config = dict(
    model="model that answers yes/no questions on an image's attributes",
    dataset='aerial photos of the United States (SatlasPretrain)',
    train_examples=203450,
    image_size=64,
    crop_scale_min=1,
    horizontal_flip=False,
    questions_per_image=4,
    encoder_arch='vgg',
    encoder_norm='batchnorm',
    encoder_activation='relu',
    encoder_depths=[3, 6, 6],
    encoder_kernel_size=3,
    encoder_stem='single',
    encoder_widths=[64, 128, 256],
    encoder_downsampling='avg',
    fusion='prefix',
    fusion_encoder_width=384,
    fusion_encoder_layers=6,
    fusion_encoder_norm='layernorm',
    fusion_encoder_norm_position='res_post',
    fusion_encoder_activation='swiglu',
    fusion_encoder_mlp_ratio=3,
    fusion_encoder_head_dim=32,
    fusion_encoder_fused_qkv=True,
    fusion_encoder_bias='all',
    fusion_encoder_qk_norm=False,
    fusion_encoder_parallel_block=False,
    fusion_encoder_inner_norm=False,
    fusion_encoder_positions='rope',
    fusion_encoder_connector='mlp',
    init='torch_default',
    optimizer='cautious_adamw',
    lr=0.0016,
    beta1=0.9,
    beta2=0.95,
    eps=1e-10,
    grad_clip=3.0,
    steps=13300,
    batch_size=64,
    epochs=4.2,
    lr_schedule='cosine',
    final_lr_fraction=0.05,
    warmup_steps=260,
    weight_decay=0.2,
)
Rows from block 12 of the image encoder of a small model that answers yes/no questions on an image's attributes, named by matrix and row number. Each number is 128 + 32 x the weight over its row's rms, rounded and kept within 0 to 255. All counts start at 0. Numbers have three digits each.
Before each channel's rows are labels from the 100 images, of 14976, where the channel reaches its highest value: "peak on" is the class under the peak; "strongest on" is what is common among them. Only what is clearly more common there than usual is listed. The data: aerial photos of the United States (SatlasPretrain). In brackets: how many of the 100.
# conv: 3x3 conv (encoder.blocks.12.conv.weight, 256x256x3x3, each kernel summed), inputs 43-85

peak on: crop field (25)
strongest on: crop field (27)
conv.164:166088147167128118089094093113108098085101156110092101099102119098155133168094088121124152087093108125125102098078123104160159154

peak on: crop field (26)
strongest on: crop field (26)
conv.114:177103145180130110098109108100121109090110165121099106095083122104157123181098089113133152102099120112110113111096130105160169158

peak on: building (31)
strongest on: building (98)
conv.64:146158138161128088106076147087094161160080168142084090095077131094140113155089084098129127158100069120119060081135120146147171138

peak on: building (32)
strongest on: building (96)
conv.87:175151149191134083122116143103126154137106186148105104118081143110163101185111097089147131154130112123112098116133140138171189157

peak on: crop field (31)
strongest on: crop field (32)
conv.118:171125143187140097106100132106119127120096188144098101105090136101153113180100093100148149130107098110106088102105139124153188158

peak on: building (25)
strongest on: building (95)
conv.175:098093146086090150105079082112098082104100115107086110116143104096124173091104102171098132087081090140150077094105087077122118121

peak on: crop field (31)
strongest on: crop field (31)
conv.81:192120149191139123119124120102122124114122173123113119111088124118169126196120112125143163118118130125113125121116131113172178161

peak on: crop field (26)
strongest on: crop field (26)
conv.107:159083140159122125087090092106100093082094153110090101096102114096150134162092092129120150083086099127125093094076119098151156150

peak on: building (30)
strongest on: building (97)
conv.219:129132138151122109087052139086079131141075154127090093103110119081135116137094084120122116145087057144137044069111124126138152132

peak on: building (32)
strongest on: building (97)
conv.233:134141132142127096090064143092083146142063153128081089097099123089135113139088086104124116148097055137133045076120122149139152132

peak on: building (33)
strongest on: building (98)
conv.131:137112123144110094090075116062101120107069148121083100085094108099129114141094086103115113119103053141143051086080109136129149127

peak on: crop field (30)
strongest on: crop field (31)
conv.141:166116148175129095095101121089108123110105171136091091093083136092155117172091080100137150121094116099102105099108128115159173160

peak on: crop field (33)
strongest on: crop field (35)
conv.146:156080141161114125092095093105104091076094155112081100093098110091147132159090088128119147090092103128123096099075115092151158148

peak on: building (29)
strongest on: building (95)
conv.16:190115148195134141124142115106148113120134179138147135135092132140162143199135133147147155125138134129125132135095143141166182160

peak on: crop field (26)
strongest on: crop field (27)
conv.245:156081139160117124092096090111104089080098155111081100085093109101147134158091086134115149084093106125127097103071113098152155153

peak on: crop field (25)
strongest on: crop field (25)
conv.13:168157140186143083114103160102121160151104194156111103114081148111153093177106096093158140161112110112106098113136155150158194160

peak on: crop field (33)
strongest on: crop field (34)
conv.65:183128154196128115108117136103128134118110188126108113115089119115163119190118098116138153134114114116107115120115132120170187164

peak on: building (33)
strongest on: building (96)
conv.156:166186146181133069125110178096117181171115184152109109118091141116155094177115104074143142180128113117107108121160141161159188145

peak on: building (28)
strongest on: building (97)
conv.179:126140122140132090097061142091080142144067152145080095098109130087120108131089092105131119144088052136128048076119128138124154126

peak on: building (27)
strongest on: building (97)
conv.153:082102097070075132112127095106142095108142075090140138130138074140090128078139145131072090104126129122127128140104073076087078094

peak on: crop field (25)
strongest on: crop field (26)
conv.215:143075136153116122079094081110103085074087149108088105097099110092140137145096098129113145075085092132133091093059114104142149141

peak on: building (32)
strongest on: building (97)
conv.58:121127111131105094063074129085088118129080138123073084085096117101108113124074076102109115129074074127137066092088109117113145123

peak on: building (27)
strongest on: building (97)
conv.55:104131122106115132108054134133085123132078126134098115136150113100109152101119121140114116138085065172161052078136111111103127122

peak on: building (36)
strongest on: building (97)
conv.23:076107090082062121095130101116142104110139076073131131128133069142084103075131132116065087097108151130129135138117065115087076093

peak on: building (27)
strongest on: building (97)
conv.150:153158136167132089092077158100088154150087172150082080104079137091141099161086073092137130160098083115116070084143141144149173140

peak on: crop field (25)
strongest on: crop field (26)
conv.54:174117158180138116102095132100103125112100172139094102121089135095162132178100089119143155125093109120118105100112135109163173167

peak on: crop field (25)
strongest on: crop field (26)
conv.57:167091140167140113083094096082106100084106151128083098098082138097151135169092088114143147094080113114116108102092133098152155154

peak on: crop field (34)
strongest on: crop field (35)
conv.159:177129147193144106112109139101110133118104187147096098115089137103155117183104088110149152135107110113105108108120142120157188166

peak on: crop field (26)
strongest on: crop field (26)
conv.80:178106144177126110103106110094123116096114166125092105102080121103160122185098087119132160109104120107102112109102128104166169156

peak on: crop field (30)
strongest on: crop field (31)
conv.8:178102150180132112103106108102123113096108169124095110109085124102163124183099089118137159107106116110111109113100135106168172155

peak on: crop field (35)
strongest on: crop field (36)
conv.248:170137146190145097115105144097113146126101192153095096108084149099156113177097086104155154142112104116104103105124149129161191161

peak on: crop field (34)
strongest on: crop field (35)
conv.152:171145145185154097111110149108115149131102190154096095109075153103154109176099081105162153144113108104095105112134157140160188158

peak on: crop field (25)
strongest on: crop field (26)
conv.90:162085140164121128095093089115107094074094154115096107096100115099151135167100097129119152084090102126132096099065120110153153142

peak on: building (26)
strongest on: building (95)
conv.102:100116151097111158094053127137091118126086118135103113147154121090132176096110121162109117129075070156153054084134110083128120125

peak on: crop field (27)
strongest on: crop field (28)
conv.74:176104130181132108115122107087117109090108169128095099096067120109143119177103087114133155101111117104095119122091123104145171161

peak on: crop field (28)
strongest on: crop field (29)
conv.88:173126146190138112106103135100106130116099186140095095109092132103154123180096084115143154134098104116113105107115135117155184165

peak on: building (25)
strongest on: building (96)
conv.78:126163126139122147101057156142071136150068138144112105141148120095118153129110115151122125167082065164149045071152114112118147133

peak on: crop field (30)
strongest on: crop field (32)
conv.204:163096144173129117095094104101113105081093165120084101094088118097153131167097086125128149102097098123121093100082128106154163153

peak on: crop field (27)
strongest on: crop field (27)
conv.216:188120154186138123115121116112121118104119175129107107114081124115166128194109096123141160116118122113114122123107132117173174162

peak on: building (31)
strongest on: building (97)
conv.94:155151140167123096088073149092092146143081165139083081101077130090146106161090074101129130148093080117118066088127130133153167140

peak on: crop field (30)
strongest on: crop field (30)
conv.222:184111149186130123117124118101123113103120175126101109113076117113162125192110094127134163114122127111106126126106129108165177164

peak on: building (26)
strongest on: building (97)
conv.29:079124077089066112122145121115147120122144081075143137138125072144077099082139140111074093119129151130117145143126071121078074091

peak on: crop field (31)
strongest on: crop field (31)
conv.201:167120152184141103098097122079104128108104178147087101098099148107161139171094100105148143124093112122124096102113139118160179165

peak on: building (30)
strongest on: building (98)
conv.111:124108135136105106082068124076096105113087143113074097079104097099130122132087078113107111123097068142145053088075103120128147128

peak on: crop field (35)
strongest on: crop field (37)
conv.154:183110155185140118116123112108120114097115175131100107113087125109167127188110094122145158109121118114113119117105137116173174165

peak on: crop field (27)
strongest on: crop field (27)
conv.213:161150138184141082113103152101114151146099188155095091108069146102147096172093079088155131152116102103091088104140149144157188154

peak on: building (33)
strongest on: building (97)
conv.243:105128108117129072094072133085085134137081131150066095078106134099107107106078082083134113132095076107116063094104118128112139114

peak on: building (40)
strongest on: building (98)
conv.185:113073133116108126103079072099089078105088115103097108098129107101125166110104116136101139069086088154155080089060093105118118133

peak on: building (31)
strongest on: building (97)
conv.128:092118139091109149095057121117083112120085119137088109127137126089117178088106107159109133120081075141153059077139101092112126130

peak on: building (26)
strongest on: building (98)
conv.134:144153134153111108113063136076094147124073175121101097115117106099125149149120096128115139156085048166150057080127105105125172158

peak on: building (28)
strongest on: building (97)
conv.186:084108082084068115105136107109145106111135073069135133126124073134080102082132129115073098106119145126116136134115069116081071088

peak on: building (33)
strongest on: building (97)
conv.117:154147139163127104102078149087085133138083164133074080085089122080147121164083074108128140149103078129135068079133127140152166139

peak on: building (30)
strongest on: building (97)
conv.97:085118081093058112114140107121146107122143077071148144144128071144081096088143144109072088103124155129122145143120064111083076084

peak on: crop field (35)
strongest on: crop field (36)
conv.31:155110149170124106092082119106105117111080174130078098100095127086152124160098089111131145124098081122124081088090125115153175157

peak on: building (26)
strongest on: building (96)
conv.69:079122080085070107116138116107145118115136083073138133130114070138077109077135132107070095110128147122117143138125070120078078091

peak on: building (36)
strongest on: building (97)
conv.149:123119128135116100081065122078086121123066146123082099096106115095124122131089093107110113123095057144148055077083114143123147122

peak on: building (33)
strongest on: building (98)
conv.184:123132122135106103060066123087087105134080142121072083089097117105119123130070079111105124123072079130134059090092109112122148129

peak on: building (27)
strongest on: building (98)
conv.39:099106132094105159109072095107087097121084079108085102102127097081117182090094114168087116095102061127133054078121084073113086119

peak on: crop field (25)
strongest on: crop field (25)
conv.106:168100140176126104101114107088121111092111172122087099087073120102154116172094079111133153101102124104102114113094125099156173159

peak on: crop field (26)
strongest on: crop field (27)
conv.239:167094141167125106084095108090111112093101160119104096099075121091155119173102092112126142107091106108108099096091124103158161147

peak on: crop field (31)
strongest on: crop field (33)
conv.178:177116154188138117111108121113119120107104180133096102114090128106164129185103090123144156117109109117118103111106134115167180164

peak on: crop field (29)
strongest on: crop field (30)
conv.254:165124143179140096107099133100111133118094184147087088098079143097152112173092078103146150129107099109106095101110143129157184157

peak on: building (33)
strongest on: building (97)
conv.63:074118089082063109114138112099137111116142078084122124113118075136084095076118120109070093112123149117109142140118064112083083085

peak on: building (33)
strongest on: building (97)
conv.252:135146139142124103092057146093079145142068147131076087107101122087137115141084086112120119147094057141137045073126123151137148131

peak on: crop field (31)
strongest on: crop field (31)
conv.174:170142144181148092113106148108116148138104190154095092105073150101154103177096080099158146146116108098092102106133154137159188156

peak on: crop field (29)
strongest on: crop field (30)
conv.207:173098149172120126082096099107108104087099163116100105111100119100158139177100098131125154099088104126121096097088120099161164161

peak on: building (35)
strongest on: building (97)
conv.199:117126113135111081079071128073084119133086142128066095075099113096114106127083084095114116128080075131127063089093112122115147120

peak on: building (30)
strongest on: building (98)
conv.21:151150139163118085103073144079096137146073168132089083102085112090139109161095075093117122152108063136120050078115120137142168143

peak on: crop field (37)
strongest on: crop field (38)
conv.50:185119152188137118110120124104120124107117180130103110113082124107164122191111095124143163126115122112112122117110136116170180164

peak on: crop field (34)
strongest on: crop field (35)
conv.195:170139151185150102106102140101111140131099188150090089115085148092155117175093084106157156140107104106106099100129150127160190160

peak on: building (31)
strongest on: building (97)
conv.123:145158144153123131099052151119074144147069159147097090138119131081143137151104098133131140153080069155138053071137130117143165137

peak on: building (28)
strongest on: building (97)
conv.83:135132124143112100062064135091088125128076147128083084089097121094127111141077080102115118132078070123129061081095123132130149124

peak on: crop field (33)
strongest on: crop field (35)
conv.30:168093145173118127096101100110113098083106165115087099103093113104154135174093084134120156095101113124123107110080115102159166157

peak on: crop field (35)
strongest on: crop field (36)
conv.235:169140143181145099106095145097104144126095185149088087113083147093153110176092081102153152145101100105103095100130149122154185161

peak on: crop field (29)
strongest on: crop field (31)
conv.53:170138144183145099104097147096110145128096188150091093109084149093153110176093083105154149146103099108103098103126150125156187158

peak on: building (34)
strongest on: building (97)
conv.210:158169141170140110100078164110086154159083179150094088110101143090142120165100083115142152164095082133126068081154143131153178141

peak on: crop field (26)
strongest on: crop field (26)
conv.92:182094147184124118113124108095132105093118171116102115112080110116161123185115103127126159104116123115109128125093125099163170160

peak on: building (34)
strongest on: building (98)
conv.231:152143135168115091080075141081099135131077160129089085088081124100137099164086074096124133138091078127122068089101126126143167135

peak on: building (32)
strongest on: building (97)
conv.172:149157141163127088090068156098088151153078167141088082108083137090143103157093081091132128154094077127125069082128135142154170140

peak on: crop field (26)
strongest on: crop field (26)
conv.17:170091143174127115097102102096114102085104164124086103096082122096154124175097088122132158099098112115111108105091128097158167154

peak on: crop field (31)
strongest on: crop field (32)
conv.108:180117153185138113111113122104114120108109181136100102115082132106162123186100093121143161119110116108106114116108138116168178164

peak on: crop field (25)
strongest on: crop field (26)
conv.166:186093140183121127108119096079124102094121166118112116102077107126153131189114105133125152102116121114101116124083123102153168168

peak on: crop field (30)
strongest on: crop field (32)
conv.43:153095153149153117094080084103074094096094146132095101091111149083155165152091103128144156082080103116119087074100138115151154159

peak on: crop field (34)
strongest on: crop field (35)
conv.177:166143137180144089108098144096118147138100185147099098103069140103148102172099081094151140145110104105098099106131144137154185155

peak on: building (27)
strongest on: building (97)
conv.47:136152118143128087090070156097095149148078152143070082091088137097118095142074066094135118151091068110111060090130133144124156127

peak on: building (32)
strongest on: building (98)
conv.132:126120119140105089067078123079092112125084141121074085085085115103117110134071073095109121122081079120129070091081110114124146127

peak on: crop field (27)
strongest on: crop field (27)
conv.61:187104146185129115110121111103133113094120172117107119119085114115159120189116102123132163106113129108107127123102131107167173161

peak on: building (29)
strongest on: building (97)
conv.171:119126117132117098085069125077078119130073141125072090078104115093116119122078083110113118127084063131132060079101110119117143124

peak on: building (31)
strongest on: building (97)
conv.60:072115082082070106126142110117137111125141097087118128113136075135071095074123126113078102113132148129116141140118076112075098089

peak on: building (30)
strongest on: building (97)
conv.190:120129117135121093094066134083077135133070147133072092089104125084117113124088085108121117136087063134129055076114114123121152125

peak on: building (32)
strongest on: building (97)
conv.56:160186148165130105137088178114097173194096170152097105120097135095156136167106096109131147180127080139137074089175128174149172150

peak on: crop field (31)
strongest on: crop field (33)
conv.140:147083144152134123077083095103090094078085147120088101104111124094145139150096101128127146094074089129129084084071124101147149146

peak on: crop field (35)
strongest on: crop field (36)
conv.27:168135143184143095111102141096114139125097186149091094101080142099152113174096079101146149140109102102099102102126141130156186160

peak on: crop field (29)
strongest on: crop field (30)
conv.32:149089144155127123085079100107093103083077153122090101108110122093147138152096104127122144097078085133134081083074121106147153148

peak on: building (35)
strongest on: building (97)
conv.6:081115079096064112113141112118143114114142079077142137139128070140076100085136135105073087108122151129123145142119072121080077081

peak on: crop field (30)
strongest on: crop field (31)
conv.79:178113143181130099107108115095116121097112170125101099100079124109157121184093081104130150115104120097100111110104128109160172160

peak on: crop field (27)
strongest on: crop field (28)
conv.125:163092146164123122085092100106099104086093154112086095095095119089154131166091086125126145095086103126120096095085123103157156148

peak on: building (32)
strongest on: building (97)
conv.142:133136117146131085086063141093086120143080159135075085081098126094120103141080072085126108139092075110109062084104130136119161122

peak on: crop field (26)
strongest on: crop field (27)
conv.25:185118156190138123120123120115120117107114176129103108117089126109166138191109095126139162119121119118118121121108131123171177163

peak on: crop field (27)
strongest on: crop field (28)
conv.84:189115148188139119119125117108121119103115173128110105112081127116163134191108093123136161115119119109105123124106132114163176159

peak on: crop field (27)
strongest on: crop field (28)
conv.59:170100144181135114104102111106111108095099174125086099103086119097158131175101083124133154106109105118117101106097128115162174162

peak on: crop field (27)
strongest on: crop field (27)
conv.96:172143145182151097107105143114115144135099188151092092109082151100154104177097078101160149140111105106096101109129157141160185157

peak on: building (30)
strongest on: building (97)
conv.206:117121117132115099077068124076084119116078142122070093079101115096115124121078080109114112127084064134135058081096106111118144125