A small model that answers yes/no questions on an image's attributes, trained from scratch: encoder norm batchnorm, 4.2 epochs.
Rows from block 3 of the fusion encoder, named by matrix and row number. Rows with one number belong to one attention dimension. Each number is 500 + 25 x the weight over its row's rms, rounded and kept within 0 to 999. All counts start at 0. Numbers have three digits each. After the name is the row's rms in percent of the matrix's.
# q: attention query, key and value (stacked) (fusion_encoder.blocks.3.attn.qkv.weight, 1152x384, the q third), inputs 0-95
# k: attention query, key and value (stacked) (fusion_encoder.blocks.3.attn.qkv.weight, 1152x384, the k third), inputs 0-95
q.83 110:478524448512481504477496435496511496521515476514505474554499490508494515540498506480493546526523548530456540490484525486484514493530497552467472527520535509534488468531512447495489490467474513490492479523539498506548522485507505457469534492449503518492530543533480481489513539474522495489
k.83 124:533500520497465469521477521529534520509495517464489475473540537497511553480465481495498459469478461470522457545464462536472466496482527468529486468538480468489537527473458505520478477525456497510453510487478525505478475539492466527502491478520519505515478486501531485523463470484495518459
q.84 078:573526502506471471546511507469487489459463526480519527514494502507530503496457516518544481476478505525461468503517477502505490528524499522534555514541492516516495524471501514473519525537488503473541520489474537497467500501463467493497513467484511517517511463440464506497462527481436535498
k.84 106:518533504526454541527456495514544521503541498494545553503500526565492540483473495475457527511477488481508486533484496497522501521504532492500486539552502490500507529496481514467472471503499496471489508538481509526483535510460466510476524458506463514513522494528506526494490499478480505525
q.85 070:490476529477479509507462530533502517524534531522512521470497540490514476476478501479495482515487459467483490530513494478480477493463534451472478484486542484469467475527515487515488459549515478519470528523475492507476460552520467497494524510515493475520461487539543508471502489486504533509
k.85 087:487524491541523516479524467498459467494510464536493537505466492538475502538505531482495532520507516542478543472523518455545534474540502517468498526483508520549475465520525508471501495460538520502530479540516469486508484469505522487486526495474510473517513521526484518478519525518511483554
q.86 105:548504507496500517478461493548522504501513551522543539485484529501495486488491554460485464505486496512505487496524489503467532504475495483499464520471524486461478504531468522517492477533506508520471551531441526530448507528522470501485504478504460495490473464501559532482449491483467536496
k.86 127:475525513550516531489513469487478480470533508527524534537473496537481501520528484469480519512529513494462513495523513462531522512481478503483486537488501529510461486533507518474469467496537487472526475553536470510523499489471530477509527506502478493489528485534480538474512538492503480546
q.87 098:553530490497454486548492517479481440465482492498518520508517470483517502495457522506504477488478502550486457525522460469509477498494488496555555519555471524502480540507505527479509526524500521483507486515504520490462479503480507492517506439497519519506515470446483495488476499491438553502
k.87 081:524512504484513526481523497520559545503524517525512504494489465502503505480497518557466515530532533465495530497517506480526521522517474485482513538489547517515502486518487544502520483533518511468476525516503490558529563502501532497459492491502495452519520498542519505495520524526521518511
q.88 092:519520497486469460524504546463493465467458499496491469497517444459519532486447497535519453501512483514479466489511469525536492478534470499547541486564479522525469519484496476460529513511495529513511484492487496481480487535457527525513475477528528505468497487454452461501472477516463543494
k.88 109:525541533515497505500489493505558520506548527530515532505487491522500497489488468519451505515527499472487487520518500479530522526475508480489493553525515521490500505510464539454495470526525488458494522536510485545507529511470496513467510478541483453548539469536516527485522516474473510525
q.89 107:547494499490473499516473521546528483503516547482539526448510507516498480512478538472446444488483487503507485513521458493445491518499483489517504479501510527496503511518493528504496490525496512484479534506435515524431481534513495523486493469515482532483498466478542504514471468501459522495
k.89 156:460499467496531513462550475463465476465505480526494498527487483493492503541530518521510516518531543523475532474515527491510509472522466522479520513466548526529472455545487481514514474469516521503516470502530479483540513454507543460512509533481507499469501521501464494472518528516534468518
q.90 092:447482505488550482473492481489491525497486465535472487513473537504507520490539474523534540498526490494524522475507533506530510481498530512488498485472517461520499495487474500511494516452530496524537469465513449477540521470487487524524515548508518474490502526528482512509506488507540468509
k.90 081:525517505521470492535472511525472483479486495478535526463519507503523485475484500451512495474454459512512454522496467492482506496489507488530473505510439475494522530456545504473486546501472459474492506501480524494465496528498460522531497487491496514511514495524536533526487476475479534495
q.91 114:492507494506486528509488459532543525521554495494525526497500546525514493499509507452479540485482516493504519551494508453482483491468531485471487532491519475487505493541503503548444478511477493502446501530546500487511505491551475482493544486486485497531510502544548539507532514479528493502
k.91 126:486454479475493476505514516497490520507451478477473466483517483482513518503494562535554490489477494511528521487472485522473487482539490499507525457483488484537527507475516477531529511489477547549503503463481517475489472489504516494513473517461540497477449548456494470525494481565524496483
q.92 097:452496487500545481467512466462480520498488458535476490534486504474483518521525483539529547531542492496495518472501541505545538477504513504479503514482507469510503485490473482493508513463533506519539469483539469493554535468480515493520504550500507463494524528534464493476538511531537477509
k.92 115:538519549524485495520467512518510522505506530489535517479509525517507493462499466476464493484486474478514457516496481503483493538451528480516451496529462489459514521470493537475478501537491453478503505512485504532487486546466456520475490471534482509509509453520512525520481491450449517494
q.93 105:438479487498509503490506481495477527503487482498490442498518516460495517540512461513521533531510517479495543478460536523515496497540516522457494471509522487519518449482502465512514502455486505502513481471528482502551522480506495500511504529474517518506508552505493467484523515505559473480
k.93 118:542514517480473485533471525538526499533503506455483486461529518477526508461460497518499485470458470492532476511483476511484476502488526486530498488541476451492528530456512491493501570522465500497481513487470526473463499546516454537490508462527520500533516484505523493520479473480461547476
q.94 106:539520501496452533539509519532522488504526538468532526478518499526506481490484517470466483485458512508500484528495477472461461521483492494516498509515488532489495523517521520526479489535482494487447530527477544522463486510523488478475509462496481529515488491473529522508488493479464516496
k.94 123:456480447479511510479532496493484480500490455500463475514502484481487513545502544516539508513504519529500543488501522499504499472560471520483552495466538504554490473518525464525533493460511552525496490487503501476510500459541532472516505525453531504498497554484487468488507502551551486504
q.95 113:510517499493459521522466465510507505502542462511525509490497528511520477496500515443494547491463508501510509564484497454501464483461532506486500534530525477489485496560506496510447497525493484491461482534556501490515487478533474473498547460482489496537521492549542512481516525457527513506
k.95 100:498442482478532513466506496504514536504463492487482466499504492485471509502532557549520493509509516496500524470477496534491497467538485500489545463472535503531511486504505481532534487487494533535501503470485487504514491500504510503507486523472525466477464539467499465508492491564535478477
q.96 072:480496540472485510469471531473492464526493503504471495525465521445489523488466481482511490510508458539504517469532506481512505480499530494489494493495517494461481512519461499492518496452556507528534482529525486459486515485504486507518516500517514459490502516492476538486479467488510515521
k.96 101:519514518501478485518479519541526522535517514481527515469513544528520533474486476435473484484470480475530498514471476514488484538502532486509489511519477469466518528479501547478477520541484477477481517508465515526482520508493453528484497471527487543539519473515527515517469472465473509492
q.97 076:491536500479465487507484546459487462483537482509505500575496530450519560476458467493510508507486481516509497512523524518502486470501530515511480523500506460495466510520534473517459525460512513512474470538518491477504502533488478478497526494523503510520535485483481497467484500499503546510
k.97 076:486535520538518529492516473496515497441536507531517521526470504514482475509520503502477532535523526489460511483551524457532534507495489538469477530512502525521465463517558511500457476492536481475517504531543479497530520518520540525474543492488493510499515480538505515488539541509508485525
q.98 094:500545520517510497483512496481504483488525501532542501543480503526487536489485475481533500501519507492462482488524508492528491454543517520488491535523522509508461502505477465463469466479535500491505489554537492453513502506467493498525511469547479480487566475519501510493509531475484494540
k.98 144:516478517479471475532465534535518504500478515471487470471527529482531519472464476490498464460458465485542484536481458529480465516486534473537501472539478462485536532462488511512495497524465513522462526481462537503472477525498489522505492469507510532528491490484528477526459467484464536472
q.99 098:541507526509468479553466535523526498517492534501525517467507502516532489473459490504461493466492464473535488549496475525486479515504492497526520474532494473496513517465506534469500498547473497462532531530483485519435484533482512560501490478519492492527507454522509519545497463495472534517
k.99 065:495503535508515521475493474483507502487511555510496518528469486490493445480532471498453521513507505485489499477529515476510501477451478505478511513478490529442472497515550495487478512525525468504520510530517497502513506502485542476525532507507459546423491476514483535489507502526494468496
q.100 102:521455498498496464512459541533525524525485525466502459475531537500496505471493557475497460476489464472528497499453472544484470507500520498517498466504522455492523497489469483525474480510454509528467520497429505513460481553505471522497470483504507521485467461509524480507448489498483524501
k.100 084:535502505506481488528459506504526474479505549508518520522484550528528480483483472537470489486497478463492470539520466485503489524480529499526502527555496500451484502497460528485482476542496504491490503499489492548471500518508525520478490469531468524490503472488493509523494498496456524502
q.101 066:509485487561496509506499520493490442524475492466469484536477498515475473492497476503531473455495489532520502531527476472488479493481475511517509525499463465479534529499480486440543554512542464445513488500562494491469453503490499477558479514511491511546551478532522536478500507508484499513
k.101 068:504467488488482444527455532500541510525472478481452502482528517438513536461474512542535480470480459484508486506486469522470475487523527520537525498556519476515515524455494481516536522498482548520466511494472534452489472525516492538550474490509544467529513499496522485535468483492493523481
q.102 115:459479524473524507464500491504503492509496500528472487502475502464477482485530489496501512526547492517487522467506528504538542450505528519470481471474517491506472481523474467512476500460547510527508483477514457474529500497504470497494526519503504469452455522500509499451511484498530473543
k.102 091:519464479474475456525504517520497533536462481471476466471532480473513533482483561532516497484474506496531518499467482532479480488559510495516513467521530475573529511467468491510538476492464551526494509469478534490493500511496504525484466489457534492522483552471508472531474470539521513476
q.103 090:491462522484528474474512506485485509483473506502510506474494475515501477506544478472497488506530501519506484477507494516533514451503514508494528450492523523485498492484503492464530496478542490488543491460501429470519474499486510549494526511510512484475495481496521507508479486490520475521
k.103 103:525469520490469486527477526532550523525481532469505477477539525504528532465473494509483486481460493464528510505469473527472479539526519490520490485535507466509536519474500540514495488547460519522478516478466535515481486532525493530475508463503525539495485497487514468543483471504464522478
q.104 065:513486471459470506522461517517556487530486497489466474526498551457466521495441519512509488517476464512492537538498521479482490495518514495493492497489515468496513481522488533532509498464487553538500495502472552498479500515534458488523491486471515517478481530526485465458466479529510523454
k.104 070:471511519500519507482509507528497491530523478498454486519490453490487498531485502495527482481504478528510509482502497494490496437474488487505481505461431497499508482506545405534488490445503472536483512505507482432489469472523504479538489535510489480518481516491532510494492503497536498491
q.105 103:501472530481512481491499538482531528520466527512489525488486463476492458482514505524503459498528455481518482477492477548512510475480489460512504463473483507457487492481517493521491508513507468529531531507461459494499485523463500527483493545535491466487486496505492516512504488510503509497
k.105 083:527482509494465491537485518510516538468474528470503488492521547529504504460489482500480480470470481460517472536488473517489472517481530495534496485560487463490512532475489546505469516539485488501496510470492533523490480550468492519469466469496505559495502483503498491517467485487459509484
q.106 098:492469538484517481481482503484504525509491506518483514476473477512489454485524486480501479503525473510500470475523492520547523449486521496491505438486516514467480495481510491472494511483540478490503510477486436475505481518475491543492529526536501470491491472510536520496488470468501488522
k.106 132:528492525489463481535469517519548526499490536485522496474520539515512515460474474479457477480473484457523483530482465512484486552490536490517464494542512470469521521475458547493489481537482497494483529490473525534479489536506478534459506471522503541500502467506520487527480483485465512497
q.107 123:548522480539469478526523497485476457437510485520545499525507496520545523524479488488510508470483520502476467547511474452486468526499475510540503564538509523511505515518475509454499482518488501459488491522521522521482498499491531491535469450504491514520551489490476498525498546486454519497
k.107 099:484484462492528473484544500503462473538487438506489497494497463510502509549506533499544508515518527545502505476478518497507508465551478501490549494464507505503515489509500479498555508464508534512511466490494479486510515465498504488520483531473510457497470555460493498492505505534555501503
q.108 072:476477491454501468492468514512552516563457507515474491512483499458472493505462526505529483513502446533510551480487502548499509489508499469494520449493511447514487478511512516542504539494502553566530533492453506488480513537504465519490493512487506463506492519539496478485473440523534525495
k.108 068:496533557521500517509482501490518529454528549511467517522491497508472476479498486561493496484508474435494492498533486479520494498458513501509452521510446500506483520499494489476461476507503470502503509523508488483500474519486524514491519488537501507487532458526497524510503500495474498514
q.109 100:539518467537476508516516501506488467481524487498546485536515509501519533502484503505511505465482521479481491539484483481452490538494504517531464553529475496529521500512489505506483471515432495474470484534510552516487515511490505483520477455487503541507523486491473494524489556490469521494
k.109 107:462513461496540517471536492493458468505511447514494507509489485492501504548522507495520512513509523547475516485515526491509511461527475501488552511446509522503478468521506491499536493473518518501511480513528492466521521469499497461527497550470492457510498531501484504467513510515550493508
q.110 124:546518521548496500531519518503480487439508519490549520503513476532542495501492500490483500467495504476491445533523462453479483532466486494540505556515468534484520524500500522466502481526505462463493506505532505534476483496489526494510485478528476518504532469477494525534508540501458501513
k.110 106:488462445474518464479532509501467478502459446487500478483516497515527524531507506487531495500491513552511507493473508527483491479543468488502555474473519496499512492490492506523534494471490538512502499471486516507510506471496518485505461524461501479493462546457501470502490490529545508485
q.111 068:477487464455498497513494476498488475522484491513477469494491551453495543515453499507504540512486507529529547517475538507477509486548503528472503447512530459541483486497491491539499561488504555479522502482492542488479517495524485503548523487451509472514495523483481458468470453508541526498
k.111 060:502512540515525504485502482506515484497513519521470519530470442467453470510494522544511504526526479483493507446515513483513529448468497515474457513501455518511478470518552421501469537490519485510495486520486467423503490494512524516531541504531492448527511473508512525497513520513482495525
q.112 102:469468489512529521496469520541541504538488485490493460497492524501457501455533512496466481509546496458518545476497520527479534492512517503488483460476492433506514480497473477493500496472496505508488493472482466487503491525521479514507514510495512520433455504529503485488482456522533461510
k.112 057:466506495518533490471507505494508506467511505519501531514482504536500459500555532493481482500542526495485537446512494514495507499504498497505515519489532510491481461522492496477497476522505477495489504529504496546524504503546508475467473508513431483445490496504527523521509512518508484516
q.113 074:472548489491516490481500482481499510481481493499494453520523544538479497477522527529507521514487516505459536495479540508556487524522514528471459497512544480536509484476459482477496469501482534527494503489461466519538528525491485510475499484486519535505505501532463454464467520467505484494
k.113 063:504464487459475501520461519535486502481469503462465478453541566506503514478479494469513467476459450509527458538492482518461485506506530478524513478530490465478531534464516537521503536497469505534466494484475514528477474500502471506502500461508529513533449519468521499518485480476478517461
q.114 103:488517492481497502487463475468479467491497440496506441510492539483485535494489495506539500510508494525502535479484528506555492466540531539492462506524524456525488494515460476486482496431502530505491436473484492467518526524489454513510509467481546519464499519504495471475475486490491526513
k.114 068:528495533488461498543432514507533485456504552506535514493508534509529469467478454510446484501494491465489474551521479497494499532462573479521490495550532501457504518473462554477476484534488487491483501508511517548475528536487508520495518463534459513500499462508498516494510497481468521488
q.115 073:484460502506520511490499500475487465534519494488488459500498580498476506513520488507516507520498504493526536486482555517527480492542507554475506474492527474511494496508448457469524504471488527511483487472498514488510524554514465519548499506480525513481528517469477471456473485482535480500
k.115 082:477532548524506517488535483501519488509529515517533529507498485542483514496511510483452523531520531488481519478505532490530533500494497543467458538505526511495473448511521519451480498508501493472523477541512484527540529528522496497453522497516508510522525472550517518492540527482498482527